Rows from block 6, named by matrix and row number. Rows with one number belong to one neuron. Each number is 128 + 24 x the weight over its row's rms, rounded and kept within 0 to 255. All counts start at 0. Numbers have three digits each. After the name is the row's rms in percent of the matrix's.
# fc1: MLP up (model.blocks.6.mlp.fc1.weight, 512x128), inputs 64-127
# fc2: MLP down (model.blocks.6.mlp.fc2.weight, 128x512, transposed), outputs 64-127
fc1.15 081:100166145086115124151142131150116127137116154116197135130131150104116146151123124130148094078137116135136140136109126121140151134215120149146148129126131133078119129145134153139161105111101150
fc2.15 079:111085142134082129116118111110155104132107163130169127143131157110116133115096148093155100130124124173119095146122116115101132142136123147153140058150110118117088174111154116104122089085131129
fc1.16 116:105125162079094154151135096113193163121133124120182106164142116147110086143159161121117114070111144118178122120112137114099127095106133130128149088109135089112157127142093165091154105127105114
fc2.16 117:147109125168127151141125117109136164141140110126083126171108086129133162105110157165108157088117113114143114134109145089145130115165154163109169117106116151161154139072108188113113149135088103
fc1.17 090:120152126139109144123171137120161142138121134104163127116146173133139127155113155084101141105126096146131135135155141134095084192119120177135139114132128120101143127118114109107119139117086138
fc2.17 093:147157089096154114126100163154111114094151147133122098172135166139168103105126138123125098144128129121106138131135127129130151135143092157113137127098149120194118113170142159114132074114097112
fc1.18 079:074101101117130075126149110088141116105105113124108112106140165115135144133117166088161134112100104179170127126145145153106118130146084145112132148122107153102106124138114091111108147083136191
fc2.18 091:160145103126117149179123156084118131100136134141126119145127137082133129151089174116122131120138159120182097174152151145099115156141139131106136082095116160132116107166093125167146164138122107
fc1.19 091:089156103097163122121127128161116136161166076118129138161143194161133160139122148113139131177121132155174071152117107166145095123106162094138124106178136129107118099122095107130130138099152139
fc2.19 083:143102124157119126093171155116146107142115091158101118099142116106098171136129154121126131152144076104131129122101111087128082148142105159132092164136133091140127100124125126123153104163100147
fc1.20 101:155104100165160108135099127152142107120160176126078120104101143133117106133117144119139096107121131153166100143111114110057111175133091130145118102090114122104117145140127184129142108132172186
fc2.20 098:157127130153133156150123094141095134154131102108120123101133075133129135130149084141128102102086129115128116106172094150096152126193129102174118150130156173154149139090152097103110110102117171
fc1.21 150:117119144159105130140087107107084120135172074097147144125135123125104098176127154112120124140129116138128133085087070138155107115119117092156101142176155077141114140112125144139139187111164124
fc2.21 156:135162138163127156125126167125109134039150203124113110135148104110127174114157104141066133143128114147114101136123121123125152125117126154114188139130105123138160107167072111117141128154154083
fc1.22 093:157127141084181119100106161184082134128115095087140129155139162110117145128122142103145080101090116123170171131106171121080118134144115135122085151129122159120147102166157055162099140102110108
fc2.22 089:118114140128101109091123173104139122158142122128131122164076111098113116153147115095114088119156127136081143144137134095139116138108093117177113129119133123130104097131097163147164133165133114
fc1.23 091:107116151122155115088120106113070137131124140111185144165147163128124125150127101129142145131128138143141109118140124070176138154107094126146135143147101163145155117170181126088092090107167103
fc2.23 102:168130106126133119101099070123126116135119078155130153131128106112106110110076134149140097139117092109147163107126148125110134124183151118178149097122133133093077139143155116148107109105145155
fc1.24 089:099088118097148141116112164129159132104143146114126114075137111123147130159137123134143137115107106119116140098089151118054137135097088118129115122142130130069096144177155151142114120082141129
fc2.24 092:109111118129168119168116123153089124121131152191168096095125112104117164151135169141130118115131129148103104180097100104088178117118148108160112098115114103141103125134162123121137121119104157
fc1.25 113:129170118124149142146111157148106133121110103124171092118109144129123142124136094063092130163161126128115121120135111129109108131150088110121128152150094088166141157087111152161106144126097153
fc2.25 120:130128123103093089170159150127137106133151134137124123099115098140126114088162153117155103131130139119114158126126117157138219129109157076118126103130108123135104138107123189141096135123142132
fc1.26 093:074134104090141115122133108102187156108117153125114157164134134150144142114106139146121059133153144122089132144132070124103080117138109112181132123155080132118140135157129132116130134151180114
fc2.26 100:089056114128160132141163084136142128077130097121128144131127135143106123133118110147117128138118061104111174139091091116103100094160125122126149166130076164148163143133137092138143088159115143
fc1.27 100:121116118098147129167108116158113109145134099095186101138124094135161162095140103138161124121132137144067144119137127158078083148109144075128131092147152114072120144151146153122160119138135127
fc2.27 091:159126135137132187104151185075134086136134095083133099134100111141144123116179074109148135162099119122115114119099102152110137133133117085158154139106131118132141130099120122132130122144108105
fc1.28 103:112094141109145091122120103155128120109157104156144090115107125116084136125115103159123112139110109129144100135141091125139069135137130104154123151140141168081101078129150077124125119137077166
fc2.28 102:101102153104148100106133092114179156122132113116098125145141109142150164142131178127130138122176152118113126098154158096112089140136162095109110146120103117139132135130160154133151124109191093
fc1.29 091:116126130110174141128153127163097180098100141093155159108119162123101158102144157095149127094136093145111117131109150084133153124155156141135127133131143106130142074085124091123119145175108112
fc2.29 085:154151129139117137133115123164100119118070133131113142117128109093156107101139161098131084133103156118135107130136117085101137097162128111099120117118129142114150144118191080120103145102127161
fc1.30 094:121126130102152143130123131148083157106134139129172079140160162073132132104134161138138147121113085147094121114111116128097124112118125122176132153091181162146138126148114121163147169131155121
fc2.30 108:134099131114145145123128125134190125131100127114163133105148162113105135131131126124085135071094148110106130145134135114145147120186157056125112109081119102108121126153111108161138131114157179
fc1.31 103:163141109108107157127151135107129130123149117146105139118121158131131133187143159127106155118152136113131159143127123121110158146107097119121170130135095117210129170121162145188169139143128154
fc2.31 104:082153120139182178104115151137112127160108127104105120152108164133100139143101079117105154129142119099150165093146157179104145093118157089104104157132123111140134104161131149130144130145110119
fc1.32 092:115117174106121113090107131123116133134118084128141095127153123100112174110155120133092133103140111089118122140125132126171108141121147167152127122119099125138083136132160159048095107122117117
fc2.32 096:124161157150142141121137133129151182120093062171103108132102089135144140091154119158119116125117115100146112086138121123113133118163142142093140170088153114097135124182140125097097122118122117
fc1.33 125:084129123158137129052087135156138122105098158128134145136137140104107161124147126105129119129153106147136150110128134080137157172124137144139107084087143073140118107137153117121125117158083170
fc2.33 130:141085100147131150122110115117111148132121147139098150133141149100162139101133084135138141097161132131168153127155118110153145147130093161124155122146105153133124132102175117113102162124137168
fc1.34 123:121166126134152126084138117109185153087119146145072145086140128121134149129195129150143100165077117120122116134083110097145112122111138112117113146158147108112115131131142095134145138145115129
fc2.34 118:131139088137116108133109145160162111111127061132104123152124105112099100135156091117116101118144116109109152138111156115132102107110125099118171147124132113187144134151153137052142158127140147
fc1.35 091:140121124137171133106153167097160133140149179125117120124146125105136153134108124173157148124136128112117166139133137101158123190078141142119144147139113098107106076125173098159140109137097103
fc2.35 090:197140166120076084140122113190144119127104116099105122119137120128139146140117147118124139130110117120103086135151111176145157122128132117131111152136166100158116098126125150089120136143141158
fc1.36 107:172162117120115094168131156126135116144158141168107143152070103154150119151142144157151144141158062112120121144100127114114122089113075126128093119155097178119114156156172097121073152134147131
fc2.36 107:151156142133124126112132158122128138117104125118127132154141130118127086093151159129153159186141154148113149171149121113140154132139142118133142117122136123123108114125090074132144109144093114
fc1.37 093:122101120102112114164078131101104161081110139121104097145172161091075109142120128136120138146112143144085151095110123109168141171109129129121124105144114122083116154124162127112148098176159156
fc2.37 092:109156073135154188121146128140111100084130093130083123099158120127158110099147141097140136112123153114113106141101139137117095119136141117142155113111060120104100116096165151109137150111129153
fc1.38 109:086085131127155143100145154126125144128126133081123102161154102143146153082142136117148099156112094139150073112119089111113152143158131159137128131160109104114128173177148117131112140131114121
fc2.38 104:132147179115114141164140150120128148127134140120156158160128107123160129096141094156097098119136114182104098139131158143158182148123176123134141123125162090127131133124101143127135109125092093
fc1.39 087:133131140128151161140081123087122146186168158168166134139104117102165164124129124159145126126106132108174102147112146146079114163078072146128112142126093109111097137154128114120098142147110118
fc2.39 087:144125131141129153151131110181142126083144124178116114139143175067123130133135111123153138119125129101146131108117121131184139114066128140108174122162126107127123121082127205101157110128141092
fc1.40 102:129095105092145144094139138142083168152109124120141076124155132108056145151123076144131120136125120108113114114139135143153122139104132125138114106127126084117074134126145169153118075138109185
fc2.40 090:132137112126143166139130128130110120137107116142137127132138084154112149119141095121143121160109120103175125122112109115145106129090131131097156149115159139147136169115088117118133120106164118
fc1.41 121:148099136120071185105136190133128139080129142118137103111126146117109135145129140147135134163124110091141144102119171154105131082150088127126142100130121115115157093090109126149119147105125163
fc2.41 106:139142085122140090122069169126102168139119128107123129126109168139121125121155117098130155106131121126105113141143106082144117108155193129149126201128127148126091126101103096151170076167104146
fc1.42 126:137136124082101146146127144071090113122135139106110156130120117120128127145098119118157081139137136163112122109090126131121108149057131094115114133121108123098112111093147130091084152085135152
fc2.42 150:139126125112132097143147147099113100146110117122150151125121156181137093124110117123100137084168190122141163113129121153128118151148155124151091081164148138144127153128105164140120138079160130
fc1.43 086:076134139136129123103092106144149120145135109128159136100126157097140132148120173130088089120095102183119125117111115129118147156141105113155147119122101174105145139166121139132125111140079140
fc2.43 094:123107110130163123106139133115112140121129167141155156102136124133124127149132156134119146132127150128152149153132143104170142126142120058159125133098097099127184122129154168159170121148117141
fc1.44 091:055131117116147086166123150122104176102106100131132094126132159138108092115132131119167081145131142092134138121110149120108114115139099137158101159128102104142108148126142117127120121147114082
fc2.44 079:128188116176130070186122122120134135125123121149093161082124101141146101088132115130124147148118142107123114150091165114113119119140103125133129121130151141126119128141129149096139169115135090
fc1.45 090:164111144106083091127150117147136147176118127121151132087132167137145118142124152165123101103149071113122121123117114133162103150130106082118113168119127136115126101108137111139089127156131136
fc2.45 109:172099081138117082102154140108108107155106116129131141160117116150100114173126129134146136156134099161133200122148115144126135129153134110116114115137167145145147156136152121127087185142132142
fc1.46 095:117107133125106160148112142157155149091126182153087123088134159141151125123089125124113095145113156161082157165133115105132145118135123123138130145151130122122113132156158088099103116154112135
fc2.46 093:132149135130122145130149072122146149102111147143110134133140125160141121101115126176096148158097150171129118130133163124124123105155163142122114093151126132175159127145122065109130041177139169
fc1.47 105:110129143092100136100144130137151172083112073116140065087182114116135140134082133160124092129119126110145171108086076126099113114124135138143121119097144121095138144141139137136102159125095134
fc2.47 086:125133137132166134145116112142130145144139152105107121142128100120115111090110139130096145124088084131139114124155190150080149129121140140120161151110125111159112138131117128128071133103105157
fc1.48 107:146177145108115129151126186117163126117149157106136102125107150118111135079099155153131160137128141153139164116122182095117126121135143112119127112137131119182118118116169175159162097180170127
fc2.48 097:117128122148089150151117147146128147110089102104162120170111141083101130113102127091136111105157084112132095141107127151102141110088135154134145135106153116140092119161114079166171105210144160
fc1.49 082:099140093112143118071143103140137090149124125143152109122139161122140128101153127140094165123129103132113131117109084110118134112108131143109114076166156156094116097115147185091098143094146159
fc2.49 084:103120117110113133126105152128143113120109131090119122164133114087099180117137161100102109121131110101130082139123128114141146113154157127111109127120175128087102132162122110111160106135089139
fc1.50 106:148140124137117120103099131118120129114142105099142097133134131065088127154114130130160157160108155097105119107098144121105127130166150123123122150121119143108129176118157148148119108078135176
fc2.50 093:088156127118100168123086092130137122179094103136140112153140100172079087130153135145130091140125155116113128137077122144109122152090148138170135109122156080151141113151137158104126109125133134
fc1.51 104:142112097145165083109189113154110094120128086144161140139103162084114154135077130138159126142143084149133140157136156100159141133142139126121102074123121140118120115156118147146096149147126136
fc2.51 103:135141147111154088071106133112142129180124130159144106158107114100101142078100100109115124114156145150157094108111133155106106141127136159133110137079128148108151135140174143121134156081186120
fc1.52 098:112129129080115119128107151150101126142158156127170124137121136168123106157164124125135174109145098151135091093156145074126161158081116157138141135115166175092126115149132146075092136107087140
fc2.52 096:156126119166116123138152120120127124104147117139102133108132144115126144114108113158140107157158123123175128117127111103162112138165108106086120078152134101125106114083103127115099094152178130
fc1.53 094:117133124129130102122115143140132130113120142136140103155152140103089098153112145165119101120093126137094178089130143098091123102100121137130126076135117172115132115104124164082095146126091113
fc2.53 089:115164130145103170126132160101106113135072158118126140111147133130106138102128147141140104135126146111101143093094124167127150120131144088112091101169124208135114163094099099121138120118135125
fc1.54 097:107103149141122095150146137192143124157135126135124094152110157108148121131115097111140150146132100157111099170128144114101171126137131097103132179180154172152107148095142120098091145160123125
fc2.54 087:068108163112110103166107168104082135141146191150104140125136123126147098116116153148127117160142115111093141133128072122105116120092093133126121140114140116153132086104160139156121130150150120
fc1.55 120:113162114103110194138127125167158159134114125120158140127104061125112115145102126139115107091090089138117120152124133119091125149153099133135147103140111163117076112136134167138128138112127101
fc2.55 103:122136140142100132115089148135150123112087143140085126126120081168134113118114152155097122125153135136150140071156126128153100088108162128115121113110114198152135150171161138141119148129149151
fc1.56 113:122129149123136150130173121086092190116159142118152105147168123114128092079097140149117123161135149144123091150119139115149120119138130095098146144111138142147108113119117097131115113132164109
fc2.56 104:172124101084188136153104074114152133146119155121093119151151127087099119123126165134137112096107061172141109161110100140133120127084134112135107125107175126116083143159114131130105121147085116
fc1.57 127:098127150117111117135132121114154139137109083149091157077113172141114098088149101115126075119111172114120121145168158101105137076121088104138103168135143152135136117103167147174139161118125120
fc2.57 113:127137162124101109124171109114107093178141141159143146156123116147140129121141082141120116079111121137113110108095118139137095152161087133127111127108105089133128147100124180122136190117142145
fc1.58 130:099116121108125099134149116103115091116148110118069146102088176110150120164147108140093135147111064129121107095080119116138143097153103168140140100123107127108130108150138113089122134095086096
fc2.58 136:135148151135152116137174143151088080147107075169111093091115136164141114090168161150119131113120150167105141113128157149138162176126108091091120113072134116145115092127127131122152134133109141
fc1.59 098:091155144129122130115188110132149102136106133136138136137111150120182128152121107144185147100160173129138116151112132107135118189143102137103117135080133107133087114136157123131117133136146124
fc2.59 093:135142139141122075132074193150118116139126151143138117128142141126104100171114199155082142112158176103100099159152113117136091126153107138147138132165152137125181140139136146153137142166099093
fc1.60 099:129130105168162159152169139104134122114119135151206139143156091095122136073059130131107131152142146169177102133116101121111123101092126127140140122146121145137080114138127134138141153155087120
fc2.60 098:143164089091119136129181127132138071150101156150151129104152150154145155140122095116100126114135167126135159092126134076118133125168101137094112112113144117160103155152190172090147144129103143
fc1.61 086:136081151108161098148152099164129137166121129129127109105107127070141113127114099144119176130140157131099144134139139152128136124141110090186088112139162144090106111121163149090110135120117136
fc2.61 082:137150082132128115146179085163136187125107155111126146194141161176159135181139124128131130154123114123148116156182133167137128124142113130132102134102102120145121160152093176134148132173135140
fc1.62 095:127133106152186107156135153152118123157137116131163114079179207107153134087119108126133130097104123140078123095137145133127179121176106142146097135129137129094163149117146118100114128101123173
fc2.62 091:089104134090149111142128125177127077139117141117105141098136131101136127135126103157093136088117112120092156131152125155094191111080147121145147153140121140081121114115106154150137129140149176
fc1.63 112:109144101106152128118153194163141107110127114152130103111147111131141147135120124108166140150156133159116143090136099097126138141112140149149101185132136096108133102083147114156136164124112164
fc2.63 100:161152122124117139110186180109119122145088115141138147143135118124145142099101143179127112137138097134163128124145141112155148117115114138125142143151089144165156121149134116156141129117126151
fc1.64 090:129172093104140133119137129079149117137080146134130099107124150142152170123132056164117128092072087131164123145092116108082152132155157094147097147133107163143079121118175142119147125131180123
fc2.64 101:095172079140134156126133160123153125158144110134134130059156140119134162119078157128081165106123121131115091147118136130140074118108113117079149171097112117142141101142106174162127144112128102
fc1.65 125:161126104128119123106147095118098140151101139183116107139115196084065112140164082136132130109164140102106138094109111109125118154086148114133133109138096166085135104089140114114119161137107135
fc2.65 118:180160149130130159156099095140083183118140065158108137161135118180132154146154121123116115117093125114093137084124156132134109130144082159138159138123148136158150075116186110143131143116138166
fc1.66 118:132121106120158147125148136131137152160150115140140131128118185137158154108091137110107124123119109124110114104098142104126111138160164141126107162124119147124114075119110136120106173157139076
fc2.66 112:120090152162142124156120156094146112153127166156148134125127112133159121116099111109157127154198108083085134123147121134098142169164145130144148156099154142097142085127090083113125135161152140
fc1.67 092:144113083141107109072128109104137138105102137140117118118130161134115097144150103111145143166123137103150139141130126122075135140156108145141097149115150158143130101140196099139112104146148133
fc2.67 092:153118116130083121121098124132115113121121097148130151106132158139117085112172057119153128146123091127142164124131108146092123163137099120105154122180091141111126135118118139153124126144121158
fc1.68 091:151122091154122075110088097163106116099150161135165113121122136076113127142113132128130106148130125176143090119144111097102127172119114133141126148180127146168129155122130126113127138102152115
fc2.68 100:130114127121128184148151119130099135104160126109119117091109139178106134101134136113069096134128153115068122138148119124080182102145101140133125110149144096136119126154111123112150157142136146
fc1.69 122:122116138093089119129132107124119134166108131202092097133114122109111104148133103140149136129125159092103097151126179124117080105097093145119125161152138123150114138156134141109144117126129135
fc2.69 133:150135121112142142157105135106081100100108161101104135099177149131140141128118138141141139153158144117113138126128124149126139100122116131099119114112129116139147130129125171153129137133147172
fc1.70 110:153125091123125110147182145152156139132102133130132117132133117136141132120097149153114114107108149080154154133128156123116137161127097122105122113126160150067162112154126093106122117129127131
fc2.70 112:120127138161093112156098129118154130123116146104089116096151125132168115120118170112127156118152146126144121146118153169180140113134129106167111187150155133166129144152115164146122098120136094
fc1.71 082:112111118097119153137117112145170119136134175132149129118123156086150149135126143151116137110139125142081064137137150112115108111178127059072135122113108092100086115093144142119080133148113166
fc2.71 075:128146120149130121136153120120096176114160168131178118119063132101114108136141187115143144127136147107122145148152138129139093089151146143120115132145131131138150129132139180128141154140142151
fc1.72 094:081161115114161141123099143103140077149118140114109118121113155098152096110143145125116090140142147121141105076152158104139148130154146107131110143116115143119119067109165124113119110078093153
fc2.72 092:127131113092126134128120168144176114137089118099160119136121086164126093167142088129125156151095149135162130083108110146113103159153130099160138103136188088133111132122122131133176133139168129
fc1.73 086:122107171167108155138127208158126129149117161139136115100129163083094081138131161100157108148122166138152134129108098122136133119110140135129110189130120115140134138123115105128130146124130165
fc2.73 100:099101150134146148163140138101121132061150138135150129100116172149165131100148159092093116100130144137137098098116168115118120119090127171106143159160104081126106166128133092114155132114124100
fc1.74 111:093122100085173175119163142151161142133137128068139095112113133101172142163142102155122159135130083163183140122121114148112115091117124151091139156116131101082134126127155114095123140115141141
fc2.74 113:114100103150188126137112111141096074154079152113119149118118141160160134162134153170098142112094134109084122106132131092177108147141104114173110094161132087102186106141108129133133136140161101
fc1.75 079:122156121118155177143140118156148151124087133150155100127148164139104133182132104139071136141109160136158142134118148146101128135127141105126139150157148145138102125087173116132120118151134122
fc2.75 072:092128122145145166121137117157143115069118130130101175132131120105132112126116146158115109145153167110147096124141129114128112150083082154133111124137136148137092149085138167135155127155087111
fc1.76 112:108109124125148132114129144126118147138108143107143168109147118139103128140128120176146156099095132163144170138119147130145088149119148175148131075118129113152137108119145162075131111153128167
fc2.76 114:095105086118096132140076133134152132117140130129165139126129134129116089138097148106110126110135110135138131100129130121124175119091120131123109098138169190156146163131119179127139155146168137
fc1.77 098:046117108114175199121118125173158147102170124103138151124140143095135110146173167129102106114136099143111102103101103153146145130129166110125132126108171137114123131148170134124109122136112116
fc2.77 088:118167150123112143111140045147151092102127137121123150121141061133153102077174180151123129116085100121110098076129104133097135134143125128126140105107188102121137115153146162132081133158168161
fc1.78 101:106150158138126135135121096137149170071132121105124113114144170129133153134128132150161118107166131144114125165104131089120151086127104095117131103156143148134096150129128118165109102121113190
fc2.78 092:110083128127153093144106127110163139146140166140125153187134112127152080157135148115091101139127136127110141153081154122122151144131135126157125119124069123107124119140078135193147146091153137
fc1.79 099:134117089102098131093143129139118183177103134134169142133132124145113153145089169143162115154163144140094157085151170119137104128129139131145116178097114183130107076112146139119131162124126106
fc2.79 091:117122141162108114153111100091101127158114114072109142147135069093123155135135156110158115121115167159144127118137121131093164109093136167144165121144137154138133097154124122146113121122111131
fc1.80 116:078114122163152121135123172140119124102113147114110106112085166133119098092155117141120154115134147144094131132130128116141132097134087085120032109113146128162077168127129134121122101163137112
fc2.80 117:135129154113147139134130119136143158141149146097144130118144149111119131147139121093148141095147142132114122161123143167111177190140164133122149138081093120096130137130138123147080116130108094
fc1.81 085:104110135108159110160128100138134145105141098108128108148141180106085123145125148142124119131143139170192123099094165105115095090121112109118131142177158082124132121158109099151115115138143090
fc2.81 087:075138145085131134145114149134075137143126107116126163078147129128090126123163142136119131103101161110087126141121147133113105141111126119172172118151118102086124112188131132116102160128105091
fc1.82 101:123108113136155118139140120149175102089131124085141122126155202118097158209124129095095119115099107105113082137118104129131109123101089137150116113089142135115089143134155127162129117120123114
fc2.82 106:138131107103175146145106041157128117125081141158135128136102119139127132110152140107153164117099105137107111128152085132115114094090160128155105117097149119141097140119079138134134100067119169
fc1.83 082:106124142136085152141116117118161145106110113163096122089087142148139127147185135186133086096128109121123091137113153126128137105110109149100126112130153152107099118103114133132104128147115127
fc2.83 085:160104134149128122132123163110144138157138153129123133113124060185151100143154128116127135138158087128125103151140161165158149170132123133146140154151095142169130155125071078125120113118056124
fc1.84 085:116128119094129140144137146122133165158129118137106102162161112089105158120145113151131096103126124145119148103151132115127138102139110150141076147149121144138142086144147156148114106100162112
fc2.84 084:171150113130124136144136179131128151132125131130124112125148113145138134179139122109099146145138147118106152154149149148128097143098130112133144110185082157131094175142112125121107171153110094
fc1.85 086:114052157123061105109123136121179125137138146113128127115140127117129153127109132121095140144117090117146121106141110112162135148141119142108090136125138132101088125105111109103123098102143142
fc2.85 080:119141168112129137174074153088110137165131140154121162146126142126137104165106109160100127083142089110123148118145127141117118156144138098069094174182164126137132110122135134124099122140141107
fc1.86 096:095097162121099114160143148123129101140138133149100098116136091105132187147128143165117143142100114124090116136104105124090133142124113170105116135077150153065106128122097109130100128111141139
fc2.86 103:140155154094090108170118120139116118154151110080116150119123088137137129147125135163132138138098094155120101116121103195129149145087096138114158107101152126070122087119142081116155106171133171
fc1.87 089:104130145118132192115116118159108163133178143151122128116115102117135132135158160107120119108125111135123063114108133125112117122106138113126122123124140146128171101097142063155136099143120149
fc2.87 093:074124114134127138138147149150139144102154125123131159099120113163135138141099103091097112098120109143121103119140134100135085151161158137129174132153108161153120119104139142099134166136083123
fc1.88 091:143107130135108124111140156129170087163083164137103119162153117172099128138128101127128141115142126158130076144123099134083100142108140135154149141155106139142158096141135145116143112137154138
fc2.88 088:162147103128096103126170164125122136115106135160134111104120092122110146129129128121126095167172119109142125116109101152152140144134157101088122079125093122151115134125166119147150121154103129
fc1.89 098:133107115103127114136119090126119165164152111207124109094112099093094111146131123089134086149133148159086093128129100091133150107154137129099096149107109171149155133112150089160122094132145133
fc2.89 090:139119167089132145126109113108128156157135159117135109140106112176100119124120129137142087134095151140138117148120148123117095129114137153159157090168155139142148124144133160164127168130123163
fc1.90 120:126143138089131106148139091144130117162170110143140129101110178118162107143124107147118142106152091145163130123116162084120160139185148122161143153150128178116105124082133090141141140107146112
fc2.90 109:102129149149122141147147164109105118141141097136162137127153141134128103133154124146158130103163098110141112134156105060168128142146103132117175161120112149119122113059120093089112133122130115
fc1.91 106:125105088143142104131135096151089128111153162084136088130118136126126106087147130120100099120121159124114102170118171104104089122151165097104119165116123161129127172127121110083167143087159161
fc2.91 098:078106105159148146115097097136147137116132127151100119096142092114140117144121102127155136160127179140151165101125083082145131128102151082133139119128129129147136146170110180138194060104153115
fc1.92 123:120188125155162150125106135140134137096103153104105099158083168156112095117094171109132079130117130117137129139070129137126154139113148106110095134107128157146106130140127118121104117123127145
fc2.92 133:123134137119128119159151122143061155109132145075154144116136120135147150097077134134126154114112099102126075090124110107153115123132115158120159120093113165101114106095135125118143122140157131
fc1.93 088:170112112124174149131070073186119170146155173139164099168127125151073152112124143121177096136120107140150083129127141113152108127110060139109088132144175152141124175132123114093146140117147114
fc2.93 099:109087186125167105107146139113122135137104129100102115139138161100125117143125125126139126146137097111173166121167117133146134118147110110091144167125164104126125121125081093098152146123169134
fc1.94 097:117143146114086121121128177096123172143150149098121162137138194076087117112145128146137131138124100152094137140126127123178096176163133140120098157103115135155131090115125102118119116125126127
fc2.94 090:141104131138112157138134123163113149145118095143150159117142103102140107113124163141102139161144108113185081133150104170156137134136104143153140148128103113091172147126162120110101132131132126
fc1.95 098:130151089107161100147128124122159126104135102146081126105099167092125100143116168152089111106129114128132078109141126116162118135133113108114127069136174107142139075142146139126142101159146158
fc2.95 089:154126126150155144120127122146143157155157074145133165098131128168119099164149147093131117121145145132149125120114124156140109143152131120155130123135177162168096156135133138086121134137124059
fc1.96 105:124146136162175117098087116148130115136117087123098122114179141112129115037139129135136136154151141126131142119083147127103130097129106114157086125145108097147134139114135161100154124103067134
fc2.96 099:146149103123081135158133121154091113122156064135115104064138117100091129120095117174140119127132169121131127121138102132101148142141149129125125126118128147112144134134138141157123113116147166
fc1.97 091:118114108140132107145144142162114151145175166162115100103115132149116164131118111103126168172059154140164143108131142139126117123084122139161124149135182060123126118159151157102107132108142112
fc2.97 082:118138107093167104139114146112139174116129084098161120134160117160098145125087132145134141181146121100091112092133112206127091093150105164156070143163180123143109118125091144107128124100088103
fc1.98 101:124125100150119111166144110104154137118130168165132089131108140082135171169108132072131156155129107151128111163100142159089155132113161121115146121147123098138114122111196136107167161160133102
fc2.98 102:130157128152105118155167164141085143112133144105112141114138112097150133145190110127179143112079148113129188140111148124077112086093135130123086093156173109126137080149144137118134114152129109
fc1.99 113:114127144099127161146135138083105065112120146111109124133094124121134126152118117133155114154156090156130071096114130121120114113127153124143123137133095131122113129152149121162122101097134108
fc2.99 109:080140118128105114137138106108125145141087139124138164154126130094110077106123132117145097147112150137097114136150129125118154143160094110123146095144132117194161134085103130146125133096105120
fc1.100 125:140135088114120150144143133138148108154118156163143106141134185121121154138140119099134116174150104136114120098109126174148116112148094111154112120150129141131124102083129133103121144113112122
fc2.100 127:129117108136149136127135117155103186140136084136091115093156118120118127133131098130139081090115160060162165135094154116109103149154118152093125121122095114113095146121164173137091132122112175
fc1.101 089:128157070143144117132144106149138136170145106134111153133144123167118115092147163145185108079135149128158135113134164104100120146123128140116122157156161147162100141123114118143151126112099127
fc2.101 072:152121176102123169120115140138110129150126099107136144124107120142143155147116112116095126095100156129158146098115108118136094096106167078101099160097132089112114097135137115122113120162146125
fc1.102 116:123126139093113150150078134087096155145117140122140122101161124140134143119128140143151157122119102111131166127118062163112127153145116143121124152126131159111159126134151097130125079071085132
fc2.102 101:133094124102092152141131118116148172148147120082126131108106109166148098150103159168098105109117098140164116114121139100134138155099121102137129149154081139140114163110154118149148132185097137
fc1.103 099:141157134107151141096129136123122150158119125174130107085136132121094142140104141155108120148155117124121131083118138131168089144111169138132150119083127147129115133084170097113158139122075129
fc2.103 100:113124062111123133092127164171116150130137105178110124129142143110130129159151081123145083146116124180115134185166096138145127098156165163122110117063137139131125119144103107061079113145143127
fc1.104 119:105140131093164158093122123141142090134119111127088155066107138078134121159099148116111129149142117107146117129085122139109114126112138131116108145186141102156126091193155149127127103152125149
fc2.104 127:147131129114131111110100145136124139135133127149088144156110111117100104130101125129116146144111164114107124084076111187122156155119149094152132103095132126116145148144106122217136128163117145
fc1.105 092:134106111075162121117128150115090150093162099142150099158111145101100161125140176093159071140110111128134108113134142125160193137138116117133097097128138114130111111145122074195099094090105115
fc2.105 092:132158148116148130104124109156132112157143114152123152171109142146126138143118176145133153135136146135130153086147144138144102173064153135148147141148175118142107136135110126126145155103151104
fc1.106 116:117137141125139122145144155147124150145146127110183111159107134152148139109112159109130126131113095109115118110131164095161111119161172144123141133161163127116152131138114131097107151170141113
fc2.106 119:162135119127117103128166146118135123139083120144118136108106156133176155130149128152145076157187119139150128109118137105102135134175166156150135166102132090110150107108125116119076108168106090
fc1.107 096:127093100109143119139148124139161127144115156107119138115105118115139117168137120152107135129092160108144144131128104149155116113137122134109129117121123140130103122119136118079149145093107155
fc2.107 097:074109129150131172121131120147141098136107160161156122119117067116152133151113136111133101117090093172129116147126142154083104110129133116105115096161149102117182118124091131130100129137126146
fc1.108 136:146156162139134127130120138106118138134103156112129106110195132148089124152112145156138148102135129119102090117108158129149121113133116132124105101147120135144124179102135148199094100081080123
fc2.108 134:105165139131120162104147104139118063119129165127124108128111115132150120117140095132112135154156159132120166085125125143140098112126149171121154109143130112150106144144142098111141142122141179
fc1.109 094:095117103136158145115112121133157118134146148157129115128122141121126121146139098112141140147108106152152117120101140121121118114090169155131156146098121098091112162113127149081140166111165127
fc2.109 098:111096112137138122149154094135107119122133148117154131129204107133135148124150160128101167120129149123158142135130091156138133120141146127175126162102159107126109141126131115119158114132156177
fc1.110 095:141143163132146131094130096155127127079117090107117142110116151067134193126166159131100135090142164145128081160090160102133110134113117138111117097138125143106126149163106113146143095137116106
fc2.110 096:134174153161118103141124116130124142147168136144115107080132106112119120133135133127129133144153171092139115162088119144111121136117154125118155089104117131112094140166115158109132140165142143
fc1.111 104:140138084101112165137117116118126110080166146106191120146083135123125127143178117108146175108133174132121124143074126100129160130149137116111117151145167148137178132147102140168128153165120113
fc2.111 110:142079114135106141137153120105127111113101153088151139135117119108150141102111126089128130119154119147153094143111128102133149148143080062146092126159130138090161127108111142121096101108102098
fc1.112 093:067146152110145064151140074164165113156142131148112088079151146123138151084139119137137086128095098129123131106137114135119089159093167130142159143137114144123126131118179125153069116118115129
fc2.112 079:131139170104108141145093125120164165139117149124153089131122087131161142113147149124138140130110092134174108153109097096118077088146094133163110138137098162154140127130090098115114075094102147